A small image VAE, trained from scratch.
Data: 194171 training examples, 10.7 epochs.
Rows from block 0 of the decoder, named by matrix and row number. Rows with one number belong to one channel. Each number is 500 + 40 x the weight over its row's rms, rounded and kept within 0 to 999. All counts start at 0. Numbers have three digits each. After the name is the row's rms in percent of the matrix's.
# convs0: first 3x3 conv (decoder.mid.0.convs.0.weight, 128x128x3x3), inputs 36-39, a 3x3 kernel for each
# convs1: second 3x3 conv (decoder.mid.0.convs.1.weight, 128x128x3x3, transposed), outputs 36-39, a 3x3 kernel for each
convs0.35 102:494447487496429523522546484448509460506554462495415519515511479497557489532532499472489484493530488491511557
convs1.35 111:461493509520528511554555541446351528556597558536564544482490493525508479510572540494439481483443485494435502
convs0.36 113:511516485548514566514462477476503521351531541449504533488508503533481462525471506461487503516540512497515499
convs1.36 100:523462547535537577552536551497416446516484391558498474471515511458581573519497583498431517476511481438452455
convs0.37 090:551443442524420454480482464434458459377320464385525510458499490487515543508491460494477490501483528460517520
convs1.37 076:546528457568516517540536490456535505534612553543610536480499463511578553513503458533544473484477509494513488
convs0.38 101:478533524507521508500520533528528478512381472448449513461436511407615510532544536526514485484514525484510513
convs1.38 105:495480503530538454483475468479532512555532504534538507502547544573645493539555436467515496474519517507523501
convs0.39 085:495504517494545519508503528530539485563427448484419541454468541480463552501528507508458501523444497502465481
convs1.39 087:427525519468528521519491528453619462444609481442515492536466488530486419545480483501556555532501520491553507
convs0.40 093:479479460475540514473512481548559489572476475423455454512463535447404494549557555522543525534518530532513493
convs1.40 100:476482577454542419518535424461466532496486576529489492507525519558482457509438493465553530481483463490476494
convs0.41 128:496460490486516526497486572464467530454455531454407451512506514533553504512477495483495490470491508479468482
convs1.41 112:452457513423465455460456474447488438463504484476497483446428406477462416442439443530489517532501499522501511
convs0.42 104:543521528533483511534524491479491463490759454400539500507515551518475499535513499494483450521536476489502495
convs1.42 091:473546473479507461505581468513406509566467491610485511479526503465483500499464465486467493489477476498508506
convs0.43 098:509524498498531522476490518482487507329356477419504529506537525546695488500526480497502478471459487480499487
convs1.43 084:471482580454453497487444494504590515503628568494571497499485546526576521520498478490540519530520500515483506
convs0.44 100:506506501495458549541489507499459498188559523434497525530442524600686529510554529528457493493483495489477506
convs1.44 114:478430478500489660519518562493475465510481422573518552455515503469583580470514512472456497472487517471477518
convs0.45 096:519425496482462500468433445498518489486628535392484498528508483544398454520515519504517465504495502489511526
convs1.45 101:482537514462483500497491517451355478407437468504488512499477491452405496468444476477487494462451476459469484
convs0.46 095:521514481509472487505512508469469480467414499492560505529549499510788507481557500421484458475443473471468483
convs1.46 097:478487514487502540476472515531596498562625521484643549515490509575596508510510472487492474553461504581522544
convs0.47 110:506495528516553531477508509541510494624661454508552486455481553410321469480360498514456447510517529498492502
convs1.47 092:510526500501550453503496476555472497530518550533501498490483548492395442469448482507489496478515499459481473
convs0.48 092:495466483477521462535528467479530646486360578603487539490545510519550485499526489500504472452503496518499473
convs1.48 092:503513517504435547486397517442534431449592508412517377513464494478447459491486559519487482543566525479455481
convs0.49 102:513475542462451474477447506514557505498423547523537468450471456477635492530531465513491480523495472481514503
convs1.49 107:547551569474560515472436533546516536499486491461471492493533460517556428484521427483555483525444463496501491
convs0.50 097:478492445520542438483480440463463506477670418506497483479467492529476475472495465507437476542595491522513524
convs1.50 113:552467450532563408522552534497513479537459560553507529504523500500536465610471455525483503518504513488511506
convs0.51 109:543520552493500549518477508521482480530491480547448525525506488508492470536442532509490501512465516475478499
convs1.51 097:501526515525505554513462488516540464508480369531472405542505533497480556474544551463519517483513478483486454
convs0.52 094:500532492521460491497525502573576498578574468511452537515497485512424507514519487500502525463480486531481509
convs1.52 104:476478489501546495497550504529467475534501531452431443517561542507452418474397452483448470507557486501506479
convs0.53 090:511494565460473529480490500539465427561484452557535526492505512502489528479457438517527519502487492492484489
convs1.53 091:464536495469575540475508464504498423580531504532518430412503538512479502467475573488479461521487485504500500
convs0.54 114:508490499567504477536482470457476492480572501490489524525535519527554492507521492517513513514506516515518526
convs1.54 097:511531474541554481517551509462399481510393450515427505502585510532561524520575529440469452439475480457457469
convs0.55 106:523487523473483503500500525547578510456586502483547478473531514495403490491498510502486487534557534515535508
convs1.55 123:575490581500524576541472512480530500488551471439449402515552475550510505424528517514540535480496494488462489
convs0.56 095:498527489480469516449549519582565475533354486498506502483447467516632535532431485489457489510519511489486504
convs1.56 106:506429586498482613495432515497580464512578456466562456502483552539564486552488511506490549450517502469481483
convs0.57 091:537493499485429477521481493462519475445615516475535517561482451544438465513415473471517469515517467521529539
convs1.57 105:513543513525554477531570475547480630549439628516416591556603472463544527508525452486522471512491498501542477
convs0.58 106:545513480472494493494486484530512510478434482500564496498518550447496490484533485507515499478452498480474493
convs1.58 099:530575566519504501520443426457472493441588551557541443538565521505454426491544531529536546552548524478487485
convs0.59 093:493518519453574515509490495542568490516372502463544460488492493438446497499483493533541525501424537534525501
convs1.59 101:531462515473551470507410491514497551471532558497460495490518498557494448483484512489552510487503497496529496
convs0.60 097:509528496509610543512568501466524498426468470511448496474472495487519498493495514531493484475556540490516548
convs1.60 082:476473466460533503498474530537508526548525539561542507490510523527547478481511518464493440491551480474502472
convs0.61 096:537569531563476477480456499495517500535567511528527549520566489501531524454520506535532498507538532502533516
convs1.61 107:523510492520547419476474457475517477506417464529451469463499490464537412489531432499507473517525467503522508
convs0.62 088:521492513558522488521461531450561473547687557356499465520517470501348494507594512520530466491458462494487486
convs1.62 113:449490570449440474478507526499431523500386480497395479477529496462406460465492467488517498507498507503502520
convs0.63 104:498481502519574508460519479497560532541493495498441485534537563458448525504476535528509485546491557498536524
convs1.63 117:533521479514503491467471513518538482502481533542482509471496471545499495513543518508521519473472523461493493
convs0.64 096:502494510490514483497435512522558481550372452496492502470454474461519498463427493489455481472422464496519500
convs1.64 107:467542521468451480503526507508683559511572471501579502537427458516473526529536505543559550533422498490515498
convs0.65 113:490525521483455495457457485518540518433477520503429517508483537494538527529509475493484468519540499478456477
convs1.65 083:543531534532573533528524489488493600390517616446456491495512556525573547478563530553501520526524497548522482
convs0.66 112:502499504513506516514472502527471468630545386554464460520548501407375546465348525538533546523622576511523534
convs1.66 102:444482444492527489457459471553470506517466504531460465515491524514478432480509483478426437507596502485499512
convs0.67 095:472479517501499498466443449592562531515448460469460486479447522470528480478498481528505469506490498496519513
convs1.67 096:512529524492473587471428537543563492581554408550503434518516514389478529460479505497510518563501519530470486
convs0.68 087:545489525481518500463465512516471504553472486494462458475482484459467504461493489469473517512548523518490505
convs1.68 101:505505408513518407486514458430490539476563649526533687520523438547538444516535470511499480506515493519536477