python train.py --train_examples=194171 --encoder_qk_norm=true --encoder_widths=[48, 96] --optimizer="adamw"
Rows from block 1 of the decoder of a small image VAE, named by matrix and row number. Rows with one number belong to one channel. Each number is 500 + 40 x the weight over its row's rms, rounded and kept within 0 to 999. All counts start at 0. Numbers have three digits each.
Before each channel's rows are labels from the 100 images, of 14848, where the channel reaches its highest value: "strongest on" is what is common among them. Only what is clearly more common there than usual is listed. The data: microscope photos of single blood and bone marrow cells.
# convs0: first 3x3 conv (decoder.mid.1.convs.0.weight, 128x128x3x3, each kernel summed), inputs 86-127
# convs1: second 3x3 conv (decoder.mid.1.convs.1.weight, 128x128x3x3, transposed, each kernel summed), outputs 86-127

strongest on: smear: peripheral blood
convs0.115:508468488556518441512639383512462453444468487508496466474529514465526497430538467499455504468446487472521496475474533493497560
convs1.115:486498498512511466417599545486520577451522494521570513523527523545471513511473472530442537449525537485469491454475452484488502

strongest on: cell type: segmented neutrophil
convs0.106:467516486461477553458418495493506549543430539541462484468495544508537572537456547544524527497601626536449518472510487510481507
convs1.106:489513520508479441594552488502476484426581444511488505549493479493488418465477446519512456485477481470504484524482428486427511

strongest on: smear: peripheral blood
convs0.71:466443490460463457457632456524477484519473604496492480463504490509505464483571489498551506512381524530485500516533508496539521
convs1.71:499449465493515520560346544535531514529448471507494523606496532539542552471525425510481532487476406586531532485508517507498466

strongest on: smear: peripheral blood
convs0.37:364485499484458518574528450511440545454453476514515513527464517529456440492512547515462444476426510484453492459511524494428505
convs1.37:471508488499535545530467512551480480517466568506440485490508478555550548436558370565506563495496541532515488475506514502464509

strongest on: cell type: segmented neutrophil
convs0.36:469439494531504491528570468529471495460441545491508546530499552459507440527534479494570546535478514478536486530473483502501511
convs1.36:491462496489526510514498458511508478544400493490486499553528443528469519375520479478468443421464410534500480533471493503553484

strongest on: smear: peripheral blood; cell type: segmented neutrophil
convs0.21:470502531536520447498433536493485550479473489456547526482487477618500425501437490453484545502578558504500521473476540471556448
convs1.21:512523484483467516494555502483464502520475469497461418478450486518452473472502507528490500529534501508514490495503480487424543

strongest on: cell type: segmented neutrophil; smear: peripheral blood
convs0.64:522477516541533504564428554506511488563451528479501548405491534440482404549530449511551536563497443502508507492495491475527544
convs1.64:484488496501506435453529490509545462425511424513476507479424546559423514464483575486520468447501493502513487485475498507551507

strongest on: cell type: lymphocyte
convs0.91:514415445447506476500419502518523491413483439527449503555504524546510553497494512468501502515629524497518502512401513519435513
convs1.91:505557527503484513589677459507487479481583459490479438492430476478517487528489489493485500516528529419484507513485442464447513

strongest on: cell type: segmented neutrophil; smear: peripheral blood
convs0.32:431533508482495518478453546541537477510481447464512535550524429566468472486440602487463499458482514510511485512495594464566523
convs1.32:462478514494495512565472476516488445443516478524490495426532535524489524430499578511484443485575484466466477502503505489444490

strongest on: cell type: lymphocyte
convs0.107:516415485420505434556523522582528491432553513543499496531516531593613534511485531511472527472525515510565532526461453510448525
convs1.107:549560515535480439434550526522464518431466496493541446519401534454415483429504460483441491503445426459495506533514520441444523

strongest on: smear: peripheral blood
convs0.17:548448502483479460526517544480513455526492499455596443471261455507517502485489503503495447512429497349521469478492437452451482
convs1.17:505496460480538511498443473491498494455455515520514460413401522506425528532489510518531467501469471414507467482495462492362485

strongest on: smear: peripheral blood
convs0.109:504458489470504488546597474560530426557561445526440476508508503491476624515516565553453504431463421473449522550524481541517554
convs1.109:541502517502494461419389510518559574438434615521515522537563512516495498449562502471548500479510552558483518480476526512459484

strongest on: cell type: segmented neutrophil
convs0.26:421495486527502472393473527476571590435460411517573538520579496523548481486514585513469500523545510467447519485502513523521470
convs1.26:438473526502482476592534517509469479485499466517495419548526477525470474386456473533554449474375456509505468520479411505430514

strongest on: smear: peripheral blood; cell type: segmented neutrophil
convs0.7:508478482511466466475493511458487474549483458432629459442344479502479526483461514459490493472486536359575459479492465397487483
convs1.7:476486483479517475454510507484512541513411442507545480439382456486446520549478514494562483471465493423507471483508413508462498

strongest on: smear: peripheral blood
convs0.40:482510483492471532373490427501537506474537527514469548363545447467428485459529512529491525481446515499514467515513548497491537
convs1.40:506540475532497409530488503499501519476559424477581487587513480479578468456512499474495506499571481503484505501526488502490533

strongest on: smear: peripheral blood
convs0.108:507557511494491483390480498524486514508618398493509478499509474563514515524533473484418458461519448511484488521533498543493520
convs1.108:521522500512495517494509539505469495479471635488451592505504509528505533522517509511483513525526574448489510492525579488567504