Weights of a small image VAE.
Model: 2.39M parameters, 64-pixel images, encoder arch swin, encoder norm layernorm, encoder activation squared_relu, encoder moe soft, encoder num experts 16, encoder patch size [4, 4], encoder depths [4, 4], encoder widths [48, 96], decoder activation silu, decoder widths [32, 64, 96, 128].
Rows from block 1 of the decoder of a small image VAE, named by matrix and row number. Rows with one number belong to one channel. Each number is 50 + 12 x the weight over its row's rms, rounded and kept within 0 to 99. All counts start at 0.
After each channel's rows are labels from the 100 images, of 14848, where the channel reaches its highest value: "strongest on" is what is common among them; "colour at peak" is the nearest of a few named colours to the mean colour under the peak. Only what is clearly more common there than usual is listed. The data: microscope photos of single blood and bone marrow cells.
# convs0: first 3x3 conv (decoder.mid.1.convs.0.weight, 128x128x3x3, each kernel summed), inputs 0-42
# convs1: second 3x3 conv (decoder.mid.1.convs.1.weight, 128x128x3x3, transposed, each kernel summed), outputs 0-42

convs0.113:41 49 43 43 54 38 52 66 64 50 69 50 46 63 49 57 47 47 57 24 59 51 47 50 39 41 47 49 39 43 58 56 58 51 41 50 32 54 40 63 32 73 43
convs1.113:50 61 42 50 58 56 49 66 47 57 47 39 74 18 50 43 48 45 52 61 42 58 47 47 46 55 39 55 71 49 60 49 60 52 52 11 60 50 44 58 74 35 40
strongest on: cell type: segmented neutrophil; smear: peripheral blood
colour at peak: purple

convs0.120:51 81 55 52 52 76 53 41 47 66 62 56 54 59 24 54 42 60 43 55 53 54 62 42 49 54 46 39 43 55 58 49 51 51 54 79 43 56 45 51 47 63 65
convs1.120:47 50 46 46 63 55 53 76 55 65 45 38 62 28 37 48 50 41 45 33 66 63 66 48 54 45 44 63 55 46 35 44 51 52 50 21 65 36 37 54 47 39 77
strongest on: smear: peripheral blood
colour at peak: purple

convs0.62:66 54 49 50 31 77 50 37 49 58 42 27 45 57 37 55 27 45 45 70 43 56 30 51 57 60 43 43 70 44 57 49 52 51 48 55 57 41 56 50 65 32 55
convs1.62:51 51 53 51 37 52 43 57 53 83 43 33 50 54 64 58 51 49 50 27 37 55 45 57 48 44 55 69 48 48 69 65 55 47 67 51 47 34 57 45 45 43 76
strongest on: smear: peripheral blood
colour at peak: pink

convs0.114:62 56 49 34 38 49 43 67 46 43 41 53 66 55 45 46 38 42 67 54 70 49 63 45 55 63 58 50 19 66 51 39 48 65 61 42 52 31 77 65 47 40 45
convs1.114:52 49 73 50 73 46 59 51 46 45 51 38 63 31 54 55 32 30 52 29 48 47 49 54 49 55 49 50 54 47 31 44 51 56 54 43 53 32 62 42 53 29 38
strongest on: smear: peripheral blood
colour at peak: pink

convs0.92:33 54 38 49 57 27 52 40 61 65 52 48 61 39 54 35 60 50 51 31 80 56 64 36 68 51 52 60 33 52 63 36 59 40 66 70 57 49 47 41 47 54 44
convs1.92:54 81 41 51 68 48 59 57 61 63 55 37 32 49 48 53 73 47 48 52 77 38 81 47 58 63 61 31 70 54 61 51 56 42 42 34 40 35 48 43 32 42 51
strongest on: cell type: segmented neutrophil
colour at peak: purple

convs0.14:55 46 41 63 23 30 52 44 44 43 50 56 43 46 33 51 52 40 52 63 26 40 37 53 43 57 52 38 48 52 67 52 26 49 53 47 48 39 61 41 64 31 46
convs1.14:47 35 55 49 62 73 49 65 56 56 69 53 53 67 54 52 52 54 50 61 29 58 45 45 49 53 53 38 31 44 21 53 66 48 46 67 67 57 62 40 38 53 63
strongest on: smear: peripheral blood
colour at peak: purple

convs0.71:52 57 48 46 64 37 48 35 44 59 47 22 85 65 63 47 42 48 46 36 39 44 32 46 46 62 56 53 50 60 73 58 41 50 51 64 56 42 65 38 68 64 37
convs1.71:32 46 61 62 72 60 66 61 55 51 50 58 40 29 12 51 64 27 58 54 39 51 59 52 42 43 46 55 57 56 31 51 60 48 42 50 49 57 58 45 36 31 29
strongest on: smear: peripheral blood
colour at peak: purple

convs0.121:57 49 57 31 52 61 50 26 49 54 68 29 22 53 61 45 39 64 47 44 35 52 42 49 56 38 42 44 47 56 45 49 62 57 55 38 29 76 66 59 48 41 52
convs1.121:40 46 40 55 76 62 51 89 41 53 47 74 64 50 39 45 47 27 52 53 45 58 45 49 42 48 50 23 58 42 40 42 54 50 56 50 48 08 35 49 53 52 37
strongest on: smear: peripheral blood
colour at peak: pink

convs0.102:53 33 48 44 24 55 41 65 46 48 34 37 32 51 43 33 42 37 46 86 29 41 53 57 48 48 51 40 37 48 26 50 57 53 50 46 55 45 62 62 40 31 53
convs1.102:62 46 56 49 35 37 49 62 47 32 28 54 63 34 47 42 39 34 54 41 58 61 60 59 42 39 54 29 33 49 39 53 50 54 57 42 50 35 58 49 63 60 63
strongest on: smear: peripheral blood
colour at peak: purple